Rows from block 2 of a small image flow-matching model, named by matrix and row number. Rows with one number belong to one neuron. Each number is 128 + 24 x the weight over its row's rms, rounded and kept within 0 to 255. All counts start at 0.
Before each neuron's rows are labels from the 100 images, of 14976 (inputs lightly noised), where the neuron reaches its highest value: "strongest on" is what is common among them; "patch colour" is the nearest of a few named colours to the mean colour under the peak. Only what is clearly more common there than usual is listed. The data: photos with spoken descriptions (Open Images, Localized Narratives).
# fc1: MLP up (model.blocks.2.mlp.fc1.weight, 768x192), inputs 0-95
# fc2: MLP down (model.blocks.2.mlp.fc2.weight, 192x768, transposed), outputs 0-95

strongest on: text has "dark"; text has "playing"
patch colour: black
fc1.297 [127 101 127 142 127 137 121 142 158 138 129 113 117 129 140 117 109 126 124 112 128 107 155  75 117 175 135 165  67 150 146 158 104 178 121 147  91 103 130 145 120 115 119 123  99 132 167 112 154 125 112 143 154 120 132 122 145 132 107 125 111 135 104 128 129 112  93 122 116 104 119  98  94 136 103 134 117 154 165 102 117 131 118 122 123 129 132 138 141 135 119 149  73 126 152 100]
fc2.297 [125 139 123 130  99 145 134 145 124 112  96  68  63 132 132 127 150 137 137 124 129 143 126 199 110 130 119 114  92 124 126 129 126 115 116 134 146 122 126 125 122 129 123 133 137 125 133 121 110 163 105 111 156 113 140 104 138 101 130 103 136 132 120 133 147 158  92 140 130 130 134 158 120  97 152 132 128 182 116 143 139  99 110 145 125  91 130 153 152  49 118 140 135 186 163 144]

strongest on: text has "dark"
patch colour: brown
fc1.629 [155 153 132 159 106 121 112 145 135 166  99 147 115  95 151 106 139 122 135 119 168 109  71 116 121 104 121 176 133 130  94 160  72 147 123 148 138 106 174 159 110 118 125 191 116 170 128 120 119 144 119 144 128 187 114 131 104 107 109 124  76 137 123 199 152 109 143 114 131 128 137 131 134 169  95 111 146  58  91 145 166 142 145 116 138 152 130 146 146 139  96 133  90 116 142 118]
fc2.629 [124 145 132 125 149 118 135 132 125 133 120 170 166 130 124 131 143 129  58 134 136 124 122 148 115 118 118 118 117 122 151 122 144 122 145 109  80 123 129 122 148 138 127 133 112 145 125 140 117  40 136 144 145 106 112 123 133 136 126 149 134 122 114 126 163 140 142 102 138 110 138 133 125 168 133 112 111 178 139 131 145   7 138 134 121 120 125 163 151 132  87 114 151 100 132 112]

strongest on: text has "white"
patch colour: white; pink
fc1.135 [134 147 104 139 128 129 123 125 101  99 131 127 126 137 154 115  89 126 107 130 137 113 124 125 130 126 113 143  81 114 118 124 154 150 129 111 126 111  95 118 138 133 150 144 104 134  52 110 115 129 146 135 155 116 104 132 135 137 148 131 132 122 123 110 111 131 121 139 130 146 133 127 126 129 103 122 108  69 129 143  93 116 167 113 140 150 133 133 127 128 145 119 254  59 142 177]
fc2.135 [122 134 153 126 170 142 120 119 122 132  94  97 111 122 131 139 196 125 132 131 118 137 130 119 159 120 154 138 122 112 121 125 115 148 123 121 107 117 125 126 155 131 151 127 109 128 130 140 116 146 101 125  80 120 166 122 123 136  88 131 130 119 132 130  71 124 178 172 111 133 145 148 144  73 174 125 130 207 104 153  81 104 131 132 119 102 127 126 151 114 110 129  88 115 156 127]

strongest on: text has "dark"; text has "man"
patch colour: brown
fc1.321 [127 130 134 147 135 134 163 138 125 113 125 151  92 133 127 132 110 125  80 144 138 143 121 125 119 100 122 125 104 139 150 161 103 100 109 133 135 127 151 137 124 122 132 115  94 140 153 122 152 129 115 116 124 122 119 141 144 110 109 108  99 139 157 158 114 120 115  87 149 119 119 131 128  79 143 144 102 192 133 109 144 147 140 123 132 125 172  74 123 118  96 138  34 128 134  85]
fc2.321 [128 128  96 118  85 142 111 136 118 134  78 120  79 126 120 163  81 121  93 130 124 152 127  94 139 138 106 120 189 114 122 131 140 158  90 128  93 111 133 127 133 118 123 136 134 122 123 139 116 150 121 121 136 125 145 118 122 121 142 141 121 125 121 119  95 144 202 138 102 105 125  73 158 147 100 128 116 185 107 121 126 150 125 122 117  93 135 125 134  62 150 131 185 153 115 112]

strongest on: text has "dark"; text has "playing"
patch colour: black
fc1.728 [121 120 117 159 125 115 154 160 184 119 148 150 106 130 128 122 122 130 107 152 129 121 148 133 125 140 135 136  90 140 134 131 103 131 150 137 115 122 166 138 109 132 121 115 110 123 176 121 136 148 102 130 145 140 106 123 113 125 119 119 117 146 132 152 121 128 115 123 101  92 118 104 156  83 160 140 111  50 138 122 115 133 122 127 122  93 149  87 139 165 101 158  37  66 114 113]
fc2.728 [117 132 120 124 118 141 132 150 131 125  99  26 140 135 131 167 168 129  91 122 135 150 125 123 106  81 120 103 131 121 165 123 117 150 128 122 147 120 135 128 118 137 112 132 169 125 133 133 104 146 122 117 171 138 137 116 139 127 138 134 135  92 124 130 189 150 121 138 126 117 143 115 134  85 156 123 130 194 133 135  85 127 129 133 110 117 116 144 155  90 146 101 164  69 140 125]

strongest on: text has "dark"
patch colour: brown
fc1.61 [139 102 141 141 147 148 156 144 106 128 114 141 102 137 109 129 107 121 109 136 128 128 115 102 116 106 133 129  97 137 144 157  95 162 105 144 120 124 138 137 118 117 145 135  95 137 183 122 153 129 119 118 110 130 121 131 140 115  97 114 116 135 126 161 126 103  93 107 151 106 119 128 116  67 154 142 119 202 126 109 170 146 143 139 121 139 120  86 132 122 101 127  54 129 140  82]
fc2.61 [111 119  89 125 108 145 116 130 118 129  91 148  60 125 119 146 132 123 115 132 130 134 137 130 114 119 104 119 165 118 103 120 140 133  99 118  68 121 131 122 117 127 115 125 106 124 128 129 112 162 126 123 136 117 146 128 126 119 165 139 126 113 122 126  84 143 223 136 110 107 129  94 142 154 116 128 120 197 106 119 147 141 127 130 128  85 140 134 153  44 129 132 135 170 126 119]

strongest on: text has "dark"; text has "guitar"
patch colour: brown
fc1.508 [127 131 138 134 153 159 163 146 126 114 125 144 127 139 121 117 104 120  98 138 141 136 114 114 115 114 135 129 101 138 131 181 103 101 109 130 133 126 144 121 129 121 132 129  84 144 177 103 152 111 113 117 112 114 116 114 134 114  95 109 112 138 125 148 103 114 107 100 167 129 117 112 107 122 142 134  99 207 141 116 142 157 137 123 152 132 132  86 118  99  99 140  62 141 141  84]
fc2.508 [126 100 116 128  71 140 107 136 118 131  98 112 109 119 120 145  44 128 100 128 126 139 129  97 129 118  95 126 201 118 132 125 143 156 103 131  85 119 134 124 129 117 127 142 124 125 124 151 118 171 122 115 142 119 151 135 127 103 156 138 122 118 125 124 106 135 210 132 109  94 124  74 146 109 105 127 117 193 115 116 156 139 129 120 120 100 130 136 137  33 161 146 134 178 104 111]

strongest on: text has "white"
patch colour: pink
fc1.723 [148 169 107 111 128 126 117  96 110  92 174 160  93 132 124 123 126 152 111 142 127 112 168 131 116 127 112  90 112 166 117 135 113 106 149 152 117 135 157 192 147 128 128 110 144 145 127 128 150 177 153 113 127 112 120 105 120 121 138  95 134 140 143 102 129 112 144  85 140 131 144 128 134 106 102 127 160 122 118  84 146 142 137 166 171 116 132 183 115 112 127 178 112 108 111 140]
fc2.723 [123 106 131 128 136 124 122 136 122 120 139 124  73 102 163 107 139 180 137 180 126 124 122 127 149 132 117 140 108 149 138 141 126 129 134 115 100 141  69 150 127 144  98 149 117 110 134 100 141 139 183 156 126  95 148 181 137 106 115 111 116  59 115 126 144 133 116 105 151 104 105 137 116 138 146 162 113 132 107 131 103  99 140 100 156 141 127 152  94 126 152 196 134 129 151 107]

strongest on: text has "dark"
patch colour: black
fc1.389 [104 120  97 157 172 134 128 145 204 134 131 161 128 132 165 104 131 138 107 104 123 138 157 104 123 145 132 144  87 153 108 161 108 115 150 166 127 118 140 133  97 126 114 123 102 153 184 111 108 145  99 152 123 138 126 140 112 110 141 128 105 143  84 115 122 109 101 101  94  85 123  87 137 138 149 136 116  80 152 111  88 141 160 135 126 111 132  91 121 153 136 147  57 128 128 116]
fc2.389 [122 126 138 130 130 136 125 149 120 125  88  29 133 134 122 148 154 117 117 128 128 138 121 112  93  58 132 108  91 107 158 141 114 142 121 114 109 116 123 118 129 131 118 143 157 128 130 139 105 126 120 138 175 126 130 112 138 127 115 115 137 122 119 132 198 129  69 128 136 118 143 115 137  89 143 117 130 187 139 152 122 104 153 137 120 146 115 112 141  64 148  88 150 103 144 120]

strongest on: text has "white"
patch colour: white
fc1.515 [124 103  82 133 135 124 126 123 115 110 136 128 112 117 128 113 111 142  96 112 154 115 120 120 126 115 118 113  49 134 105 118 157 166 141 105 140 120 125 121 136 121 128 163  95 175  76 113 134 127 137 106 157 128 103 135 138 123 136 111 134 133 123 136 125 136  94 118 151 152 138 143 119 122  98 122 132  39 110 144  89 127 168 121 137 160 140 153 119 121 138 107 184  71 129 148]
fc2.515 [122 144 153 131 156 136 147  85 120 132 104  72 114 132 127 135 177 122 181 134 109 136 125 168 155  80 180 140  97 119 164 129 117 126 144 149 120 119 122 121 157 112 160 127 156 130 131 122 121 145 117 125  85 131 145 124 119 158 134 110 134 147 127 131  59 128 116 137 120 119 134 176 137  70 165 131 147 196 105 159 123 120 134 133 121 114 125 158 124 132 134 143 151 125 174 152]