From a checkpoint of a small image flow-matching model: patch size [2, 2].
Rows from block 10 of a small image flow-matching model, named by matrix and row number. Rows with one number belong to one neuron. Each number is 200 + 20 x the weight over its row's rms, rounded and kept within 0 to 999. All counts start at 0. After the name is the row's rms in percent of the matrix's.
Before each neuron's rows are labels from the 100 images, of 14976 (inputs lightly noised), where the neuron reaches its highest value: "top examples" is what is common among them. Only what is clearly more common there than usual is listed. The data: photos with spoken descriptions (Open Images, Localized Narratives).
# fc1: MLP up (model.blocks.10.mlp.fc1.weight, 768x192), inputs 0-191
# fc2: MLP down (model.blocks.10.mlp.fc2.weight, 192x768, transposed), outputs 0-191

top examples: text has "black"
fc1.141,114,200,177,213,186,170,218,199,188,202,213,176,214,195,205,201,203,219,179,186,188,211,192,190,199,161,204,242,219,194,181,145,206,216,215,196,240,194,224,184,171,200,196,211,161,205,197,206,226,223,194,219,176,177,195,172,227,174,221,208,207,186,201,171,165,187,186,178,215,197,191,195,173,246,216,208,198,170,223,234,191,173,196,230,221,163,164,218,214,211,183,202,180,214,211,189,223,201,192,173,200,205,173,201,218,208,204,208,187,217,203,207,220,184,216,240,205,182,177,173,200,184,191,159,203,200,233,197,195,209,192,214,180,224,202,215,219,146,195,188,213,169,239,209,206,175,230,216,212,195,203,192,204,217,157,207,229,222,193,192,197,237,206,192,192,229,216,253,223,204,174,210,230,166,199,190,192,197,191,225,185,195,180,209,229,160,164,202,203,188,209,199,194
fc2.141,100,195,226,190,223,198,209,198,165,196,213,226,193,215,189,229,207,203,198,205,186,195,211,186,203,189,166,166,213,202,203,184,225,177,201,183,216,209,183,219,182,198,219,208,208,200,190,198,181,186,214,186,219,204,156,184,205,176,184,219,219,223,214,188,191,215,196,203,202,152,183,196,186,184,208,212,195,228,190,241,203,218,224,186,206,211,203,204,191,191,202,210,208,177,205,217,208,181,202,178,192,189,210,211,159,213,188,204,196,173,221,213,176,203,188,278,231,190,209,181,156,234,202,201,242,186,200,230,221,203,193,155,217,207,192,184,166,186,164,192,192,203,209,195,213,185,181,185,213,219,205,210,204,205,220,201,221,208,166,217,193,176,187,212,204,195,191,247,230,222,212,202,169,239,210,170,191,194,216,192,211,197,205,199,151,208,165,289,208,221,186,191,199

top examples: text has "blue"
fc1.551,116,196,191,182,161,208,181,196,207,224,212,177,187,162,187,231,162,221,199,317,190,201,214,172,193,199,235,194,189,191,218,199,194,199,184,197,202,212,195,217,205,149,197,185,166,198,191,198,168,198,207,206,212,190,201,160,233,207,184,189,184,184,196,235,201,190,186,190,209,211,183,215,195,229,191,226,196,198,195,242,186,203,170,176,233,163,163,202,182,206,198,188,205,197,174,188,208,202,207,198,202,182,201,187,164,213,205,215,201,170,182,201,179,193,182,194,197,159,183,213,211,217,202,193,219,208,197,173,173,174,208,214,198,223,214,232,205,212,204,230,229,196,193,179,207,205,188,217,191,198,218,193,201,235,207,209,216,191,186,189,165,223,210,199,189,208,211,200,210,203,199,212,190,131,199,200,249,201,213,219,194,200,204,182,168,186,198,206,194,184,202,207,190
fc2.551,111,225,201,209,233,209,204,184,131,195,200,214,206,184,203,208,205,190,203,174,195,185,198,231,203,171,164,222,218,225,171,216,194,194,207,215,210,193,199,183,195,185,195,194,203,231,205,201,194,205,185,220,196,202,202,210,213,177,187,183,209,215,210,213,204,190,207,219,227,219,187,190,211,191,191,213,160,193,201,229,202,186,175,205,193,196,194,213,210,230,196,202,196,219,176,186,191,204,182,220,216,203,185,237,198,212,215,213,201,267,185,194,197,213,191,174,159,206,176,159,187,201,219,208,122,198,209,205,191,199,208,191,221,205,225,122,196,189,190,197,244,209,204,205,191,188,199,203,216,202,206,200,206,220,202,221,183,201,179,180,191,200,200,195,229,189,202,233,173,196,192,187,211,273,208,177,222,209,200,207,216,201,193,210,264,193,189,218,210,202,245,194,234

top examples: text has "table"
fc1.29,046,216,179,203,200,204,203,198,165,157,217,211,210,194,193,227,178,219,225,184,203,215,191,207,228,173,194,197,211,224,168,205,176,181,221,198,193,205,209,204,210,224,216,215,228,210,188,247,212,205,187,233,192,210,221,203,226,175,215,199,208,214,190,153,184,220,197,210,205,215,194,185,210,248,215,198,196,186,219,215,228,193,206,212,166,168,172,215,204,170,223,184,197,228,211,207,229,184,191,153,200,216,188,226,187,196,233,202,187,204,241,214,214,208,201,197,197,191,193,220,175,233,207,189,208,144,184,218,203,186,184,185,218,184,247,202,225,161,202,200,173,191,230,208,230,200,191,199,186,224,183,219,217,182,164,205,218,193,187,180,186,196,184,218,189,226,184,243,187,210,154,181,202,212,191,193,199,221,206,191,209,253,208,216,227,206,240,173,189,203,186,168,222
fc2.29,067,252,224,227,276,205,164,243,194,196,218,179,201,208,210,214,180,204,180,199,231,205,200,192,183,163,206,221,183,195,194,198,208,181,208,185,197,239,173,195,199,208,208,187,204,208,231,218,196,175,205,152,233,191,182,200,227,185,204,224,201,237,186,238,201,201,199,196,210,183,229,216,233,181,208,181,223,210,174,207,189,193,196,202,226,206,219,193,200,202,222,212,169,181,186,189,202,205,194,158,204,186,208,203,203,203,190,219,213,192,181,191,201,169,176,209,205,168,171,187,220,208,191,231,238,201,200,170,220,189,197,177,193,196,198,206,185,153,206,188,178,215,181,196,233,215,169,197,210,229,193,197,166,199,154,210,210,213,194,196,198,198,196,238,207,176,223,200,218,175,215,207,195,200,196,194,220,193,153,262,171,198,174,215,177,195,212,203,214,195,182,204,212

top examples: text has "color"
fc1.483,043,208,177,201,211,217,175,205,187,204,194,204,168,217,198,164,223,195,203,228,210,191,213,202,229,182,211,218,220,220,191,173,204,212,192,159,202,222,196,199,187,196,221,234,192,195,225,175,197,152,216,194,208,213,193,170,182,165,176,200,198,208,207,217,201,176,197,203,204,181,175,203,216,194,203,256,228,204,205,168,223,194,202,202,206,206,146,209,196,180,220,205,188,185,233,205,243,185,210,172,177,191,198,211,172,219,197,220,205,204,225,220,208,212,203,200,220,153,197,189,208,153,240,168,201,192,201,192,194,166,192,180,204,209,212,193,203,195,222,191,219,198,217,192,236,189,236,232,193,170,194,220,171,176,230,173,195,153,200,225,229,189,208,181,206,214,205,203,187,200,195,183,207,201,194,157,205,236,244,179,194,229,210,164,189,244,215,205,235,183,214,195,209
fc2.483,055,197,196,203,221,214,214,222,197,197,189,191,204,173,201,203,195,217,174,195,239,177,195,172,153,197,192,197,221,185,187,218,231,224,175,198,205,163,238,182,205,208,208,226,190,190,191,179,169,207,221,194,193,189,144,184,202,183,210,214,201,184,205,252,215,182,205,191,196,208,229,220,197,190,193,197,211,221,193,188,223,203,222,172,214,141,205,173,201,183,209,199,198,179,207,162,209,185,220,151,165,246,207,207,198,214,191,137,227,210,179,224,194,202,201,196,213,212,191,201,219,199,170,226,168,195,182,182,235,196,183,223,205,188,206,224,200,215,183,212,210,206,168,221,218,196,190,193,178,188,209,201,176,206,133,177,192,186,198,186,214,209,190,238,189,189,227,195,191,190,238,226,200,203,205,210,204,168,220,224,196,188,223,192,183,198,184,205,184,221,232,201,228

top examples: text has "table"
fc1.726,153,200,190,231,182,210,205,203,212,204,191,163,240,203,193,194,183,199,228,182,215,202,190,223,211,137,193,216,210,187,169,211,228,162,219,208,218,219,222,192,156,197,205,217,186,175,210,229,223,171,207,194,194,196,222,212,215,176,223,193,194,192,209,193,195,210,195,217,215,272,187,195,207,189,219,196,209,170,196,159,229,218,221,203,188,193,195,203,207,187,203,199,225,213,193,177,190,198,178,214,205,201,165,200,262,201,216,184,202,206,206,203,241,235,202,177,205,200,212,169,184,197,178,187,227,201,232,239,162,210,192,187,162,164,176,202,159,223,166,227,201,217,222,208,232,189,216,167,203,196,188,210,230,211,197,201,211,193,157,222,184,191,233,195,218,192,177,218,195,206,193,194,210,181,196,173,203,187,187,197,182,198,184,193,190,222,186,187,195,173,237,198,209
fc2.726,135,193,210,193,190,193,210,195,228,187,203,187,252,214,204,206,197,200,192,205,208,204,205,211,197,194,204,215,216,191,191,189,196,193,199,207,203,210,189,239,231,205,191,196,201,197,213,206,214,193,204,211,214,205,183,208,212,242,186,196,201,223,209,209,204,197,199,160,200,168,194,192,198,205,184,200,178,197,190,163,187,198,244,201,198,208,212,185,192,172,202,204,212,162,209,211,312,194,211,199,218,203,256,191,196,194,191,202,201,207,208,206,182,201,195,176,178,208,208,233,221,198,182,205,172,191,217,216,184,207,200,229,171,185,205,260,227,199,143,237,186,198,207,197,193,226,208,214,204,196,206,218,192,178,199,169,196,193,147,204,215,192,187,203,189,194,193,220,205,203,193,202,171,235,206,160,200,223,178,195,214,196,201,207,170,201,206,229,200,278,168,191,205

top examples: text has "grass"
fc1.524,044,223,206,196,203,183,141,204,192,189,240,201,183,175,197,197,191,206,195,193,176,201,198,205,200,211,217,174,221,163,243,206,202,190,214,214,199,182,231,211,211,179,158,203,205,218,172,233,188,201,198,245,197,217,232,178,211,216,188,184,199,178,242,192,188,185,196,201,200,202,207,130,249,190,211,169,235,208,213,212,195,190,199,190,210,208,217,179,168,191,226,207,179,161,208,222,185,176,227,206,138,208,203,215,197,205,172,198,172,170,224,214,194,171,197,204,188,193,187,222,190,250,209,204,204,218,202,221,230,179,190,191,204,185,202,213,187,215,183,193,212,214,194,225,167,190,172,218,211,207,212,207,226,176,198,236,186,196,226,190,173,205,204,244,211,209,191,203,180,202,165,200,201,207,182,208,216,248,206,196,200,210,187,187,223,183,211,213,205,216,189,225,213
fc2.524,053,211,191,202,178,208,232,183,154,205,183,190,213,200,189,186,196,184,179,204,228,185,205,216,217,153,202,239,226,204,184,218,246,212,198,196,203,205,199,203,194,179,234,146,193,219,208,175,205,201,145,204,154,184,239,184,198,218,196,235,199,194,195,195,192,208,198,208,195,166,156,214,214,202,211,188,199,215,191,195,187,217,186,202,209,216,221,186,238,199,199,211,216,214,177,209,178,171,185,237,183,142,199,210,200,204,220,178,221,221,204,209,188,222,241,192,193,201,139,204,219,206,182,209,227,186,215,223,206,220,214,164,198,208,202,163,203,187,204,165,208,153,200,191,204,193,212,203,188,187,194,190,185,210,187,222,248,182,201,218,200,182,147,222,220,181,198,186,201,202,175,183,203,190,182,198,206,179,191,205,211,190,227,194,202,202,221,212,240,193,195,188,192

top examples: text has "color"
fc1.608,069,178,166,176,209,180,205,215,185,200,213,218,219,228,199,190,231,181,179,167,192,194,195,156,220,206,223,241,235,229,217,216,225,231,185,185,186,208,188,213,179,212,215,235,217,187,189,184,222,234,192,254,179,219,196,204,202,197,201,195,201,190,202,166,232,182,195,191,191,197,204,200,159,210,195,239,226,172,197,208,183,201,170,191,199,181,193,209,159,210,210,240,175,181,192,192,186,198,230,223,196,203,201,210,230,189,189,232,188,229,218,182,220,202,208,176,210,222,187,168,226,154,196,168,195,208,226,192,187,196,200,202,217,217,200,235,190,196,220,169,257,205,227,211,204,178,194,227,169,212,211,219,179,217,203,205,204,205,199,213,219,187,225,227,202,188,200,218,199,189,183,186,236,173,212,205,196,182,188,211,182,216,201,211,209,176,160,210,255,193,207,216,196
fc2.608,082,152,266,187,186,206,189,186,203,205,196,237,218,162,194,202,187,203,216,230,218,202,221,240,215,227,188,159,176,219,228,177,193,211,189,217,189,184,164,205,241,207,219,203,205,209,192,208,196,214,188,200,219,194,189,229,152,170,211,169,207,153,198,216,226,213,213,197,179,137,202,199,195,181,196,187,205,223,225,204,185,209,186,201,178,216,202,183,190,232,179,184,226,180,206,165,202,188,193,183,211,200,195,206,184,183,202,210,197,201,197,205,188,204,182,210,180,188,166,215,178,207,228,215,219,200,215,207,216,219,201,227,203,187,210,165,203,227,205,188,233,200,207,181,204,163,227,207,194,203,197,173,204,218,201,174,176,210,212,182,210,207,210,228,212,178,215,233,199,201,186,193,169,221,168,170,196,194,204,180,189,203,220,211,176,222,175,209,205,181,270,187,190

top examples: text has "black"
fc1.732,122,183,191,225,221,211,205,183,201,193,203,184,231,196,223,210,193,249,190,201,184,218,212,152,185,187,208,206,234,166,217,232,223,173,203,200,216,187,217,187,178,235,234,226,173,186,198,185,222,228,185,209,180,198,186,181,189,168,223,222,182,192,209,179,186,181,175,166,193,217,160,207,178,227,232,211,189,171,206,177,205,192,177,199,242,183,198,201,215,191,197,228,191,199,206,203,181,207,180,194,184,172,130,171,226,187,212,208,193,215,215,189,201,206,203,180,218,213,170,165,204,189,207,191,206,205,222,215,199,204,187,203,195,215,194,231,237,165,201,185,255,175,216,225,194,200,206,183,211,210,142,156,211,202,171,205,218,219,187,184,197,217,215,196,197,204,191,251,216,194,187,209,217,214,191,237,189,190,205,235,197,190,209,198,214,194,183,215,213,197,180,190,204
fc2.732,119,212,225,185,168,200,201,221,211,207,204,194,192,202,187,237,197,182,210,229,193,173,184,285,208,199,209,194,219,194,202,165,218,195,222,190,187,203,189,202,188,190,183,195,198,225,190,193,188,193,204,184,215,197,182,197,201,201,179,210,174,228,213,208,200,196,195,182,243,182,202,180,211,182,244,196,184,234,196,224,197,193,189,213,208,207,197,186,215,158,203,209,193,181,184,222,226,190,228,188,188,190,236,203,177,199,188,217,198,197,196,188,182,189,193,201,153,204,180,206,192,198,215,202,227,194,205,195,205,211,211,167,251,198,177,186,219,192,199,184,201,192,205,181,185,184,195,232,208,178,153,158,197,159,196,175,212,191,194,194,166,189,202,190,194,197,218,225,207,215,191,199,195,219,203,149,207,190,196,172,177,199,197,211,140,195,161,286,194,185,210,202,175

top examples: text has "white"
fc1.461,142,209,170,217,189,211,184,204,193,202,194,195,211,208,199,172,152,243,200,252,195,188,209,194,197,206,190,190,196,184,219,297,219,196,197,210,187,179,219,195,239,220,178,210,199,172,201,229,187,185,193,212,198,205,214,173,170,211,224,198,200,220,188,185,202,201,205,164,228,207,201,204,184,233,189,220,186,166,207,250,235,235,204,195,212,178,205,209,179,176,212,184,222,200,199,231,207,194,193,223,189,185,177,142,191,198,219,187,185,197,211,197,216,164,193,152,187,219,218,172,188,200,213,220,199,196,193,211,207,205,201,218,182,214,191,177,158,200,205,208,199,205,195,209,197,170,210,200,192,220,216,177,195,211,212,191,179,218,185,188,217,212,223,189,205,201,216,236,183,191,173,198,149,194,200,182,195,191,192,190,219,205,205,187,187,219,209,178,174,156,205,200,157
fc2.461,137,204,229,194,190,206,200,185,215,205,201,164,324,209,210,219,202,203,202,189,197,192,222,225,192,206,219,190,199,184,198,206,186,201,204,206,218,204,191,234,130,194,201,183,197,199,196,192,206,195,189,214,210,196,206,196,189,217,193,202,205,207,200,210,208,191,203,207,181,201,193,203,203,207,271,202,164,196,192,240,201,194,231,206,187,214,195,196,200,227,202,214,205,209,207,217,192,200,188,221,206,201,188,189,203,203,199,203,200,171,203,210,194,194,203,137,109,201,198,219,200,184,212,191,215,213,205,171,202,205,208,197,217,192,215,247,233,189,240,214,172,206,198,204,168,222,199,233,194,193,195,187,197,203,186,155,191,194,172,206,193,205,204,200,192,208,199,230,189,202,195,210,245,225,207,199,203,199,172,207,210,197,207,186,235,200,203,215,186,205,201,203,199

top examples: text has "plants"
fc1.43,133,199,201,229,249,192,193,208,183,191,202,220,182,256,255,186,212,232,208,196,202,173,187,229,193,239,212,242,220,243,221,223,206,203,179,210,193,195,181,188,212,166,199,199,214,218,204,207,220,191,199,209,225,183,192,206,167,195,193,208,205,194,197,200,184,200,196,200,177,162,207,210,194,204,205,197,202,201,211,225,217,212,222,187,194,177,164,198,195,189,191,194,178,203,197,224,193,195,212,199,216,214,164,186,214,181,212,206,182,237,213,186,179,202,243,205,206,199,210,206,209,190,178,179,198,198,198,239,223,220,202,195,212,234,211,191,191,186,194,203,273,205,228,202,217,155,250,162,206,197,239,158,200,173,194,209,192,208,185,194,230,189,171,184,207,212,188,222,189,247,189,209,191,231,204,239,197,200,194,180,227,193,193,185,215,200,209,194,189,152,188,195,181
fc2.43,126,207,220,194,191,201,200,197,217,203,212,207,206,172,206,188,197,192,189,202,212,191,199,164,205,192,246,190,197,192,198,191,196,204,185,197,201,187,198,197,197,196,200,198,188,197,208,206,193,210,192,192,216,193,173,207,182,159,173,199,201,168,202,205,197,198,204,201,110,196,203,191,200,185,231,203,202,214,198,214,205,251,256,206,184,197,203,191,200,193,208,192,199,207,211,196,173,210,196,202,203,201,240,215,198,207,204,198,202,154,192,193,205,198,187,176,138,204,196,186,172,212,178,198,181,206,208,218,209,189,194,211,213,214,163,189,185,195,224,195,283,199,191,206,197,185,204,282,200,202,184,229,208,255,203,194,222,193,159,208,174,215,207,192,197,205,209,213,185,219,215,200,214,120,200,190,211,190,203,208,192,204,200,210,191,201,223,239,191,193,230,203,183

top examples: text has "color"
fc1.754,144,211,178,207,200,214,198,195,208,204,214,191,190,206,131,207,177,206,204,246,185,194,210,179,213,191,220,136,199,163,210,226,202,203,184,202,220,206,217,192,217,217,200,191,188,226,204,211,171,217,207,198,206,212,232,133,205,195,242,199,188,195,189,212,205,197,195,167,198,202,203,202,180,244,216,230,196,201,205,228,190,239,190,203,205,181,164,193,176,177,211,151,216,202,200,196,223,205,206,200,206,176,167,196,234,221,202,223,201,187,204,201,208,225,148,178,194,202,217,190,194,214,197,225,231,209,183,186,214,210,204,202,174,217,192,199,213,198,200,216,182,208,147,179,201,203,171,207,201,223,188,213,168,234,199,176,185,207,167,200,224,227,187,198,218,206,215,227,177,210,162,199,158,184,194,169,223,192,209,198,190,201,241,187,198,180,212,156,197,200,196,204,198
fc2.754,131,229,250,197,213,207,192,177,182,189,202,173,236,167,210,209,209,200,203,203,198,202,194,227,202,197,198,209,210,214,201,220,185,208,204,201,189,194,194,174,136,203,191,196,196,220,205,191,205,201,186,215,177,192,236,203,205,186,205,194,204,228,205,198,214,193,197,158,233,214,191,200,206,196,223,210,208,209,180,250,209,126,180,207,218,206,207,221,195,191,200,234,196,207,188,202,201,200,192,207,202,195,218,186,179,208,197,196,214,231,198,170,199,197,200,173,215,204,222,218,172,188,214,199,196,191,189,215,217,195,193,152,230,200,262,214,214,218,221,202,151,183,189,206,200,231,208,186,212,212,165,182,199,241,199,201,158,196,157,181,244,202,205,209,200,206,229,219,178,202,200,206,268,240,214,250,195,183,184,209,200,206,182,207,202,199,190,231,188,223,202,201,219

top examples: text has "grass"
fc1.579,056,195,179,176,206,214,170,192,162,176,163,204,165,190,192,213,164,178,172,217,212,187,182,208,222,192,215,194,162,218,219,204,194,189,184,180,193,192,185,196,191,171,189,213,206,204,215,216,183,188,242,227,218,166,185,231,221,182,220,187,187,194,174,222,227,219,196,214,212,207,202,181,219,218,208,220,224,227,213,194,204,205,188,191,192,205,178,226,215,195,204,220,168,172,223,219,250,208,208,219,169,177,191,198,166,205,211,202,238,186,257,222,190,209,210,207,175,165,177,224,178,177,223,218,238,194,179,193,222,170,190,192,186,167,212,237,194,215,200,228,211,187,193,207,184,205,177,185,203,171,217,192,186,179,252,199,215,157,205,174,206,221,203,218,183,187,199,170,172,207,219,182,198,196,219,199,213,236,200,210,193,180,195,171,186,178,196,227,215,198,169,210,209
fc2.579,069,218,215,221,172,185,174,190,226,208,224,171,213,212,208,179,204,192,142,189,208,184,171,169,192,150,203,239,258,196,183,221,182,176,199,240,212,161,210,190,204,191,207,182,189,239,223,169,189,209,225,178,230,183,180,174,239,165,208,165,191,205,211,208,189,192,200,191,210,195,200,205,160,183,199,217,204,191,217,198,208,196,199,204,209,201,191,199,225,205,193,205,211,207,164,172,199,204,206,191,202,200,208,199,220,224,177,140,217,231,199,170,213,211,222,190,199,191,170,182,223,200,174,228,193,220,190,168,224,210,209,200,204,208,204,147,208,220,195,205,198,196,193,212,209,196,209,203,215,193,213,210,196,200,183,204,224,198,211,176,211,230,184,203,250,193,190,197,206,203,196,197,209,201,157,197,200,160,186,237,208,202,238,185,212,181,197,199,250,208,162,207,195

top examples: text has "grass"
fc1.400,042,205,206,201,211,193,150,201,208,161,202,215,202,198,179,185,196,201,215,190,201,202,215,201,174,205,220,194,204,198,245,205,213,208,213,199,184,219,215,214,183,172,177,211,234,208,153,204,192,162,157,263,207,199,194,191,224,214,187,170,193,179,201,185,219,185,205,210,205,200,198,188,192,161,209,184,222,202,212,192,216,202,203,193,194,188,194,199,178,214,197,209,203,180,177,183,227,210,235,243,169,189,201,192,218,208,180,216,210,182,255,221,192,196,206,193,195,217,193,212,181,233,189,186,224,206,162,205,227,210,160,200,218,177,214,221,190,238,197,195,194,261,200,191,205,205,197,157,190,195,221,198,225,182,202,235,187,204,216,166,156,206,211,252,159,194,194,192,208,182,195,203,188,205,199,203,207,194,188,172,189,195,190,177,222,162,239,233,188,223,178,215,199
fc2.400,057,224,185,216,197,176,219,197,185,229,212,210,219,210,212,205,218,186,186,195,227,189,191,203,200,203,210,231,221,199,189,209,237,251,216,233,215,198,210,207,222,210,173,219,209,242,232,235,209,180,206,192,174,171,193,192,238,216,195,201,188,135,204,172,181,202,201,207,190,159,217,205,207,198,213,188,211,189,205,184,211,206,194,202,186,200,201,198,233,224,192,216,171,232,217,223,197,173,204,227,205,168,196,192,224,220,176,204,225,240,219,231,196,247,192,180,192,178,194,205,192,186,208,221,211,193,171,211,239,182,205,164,199,198,204,156,205,212,222,187,196,132,213,207,200,187,220,209,228,245,216,199,212,194,190,196,230,216,200,230,194,178,209,213,229,203,186,221,188,183,191,203,195,191,173,195,197,217,190,206,186,207,211,186,205,179,221,209,264,203,212,198,228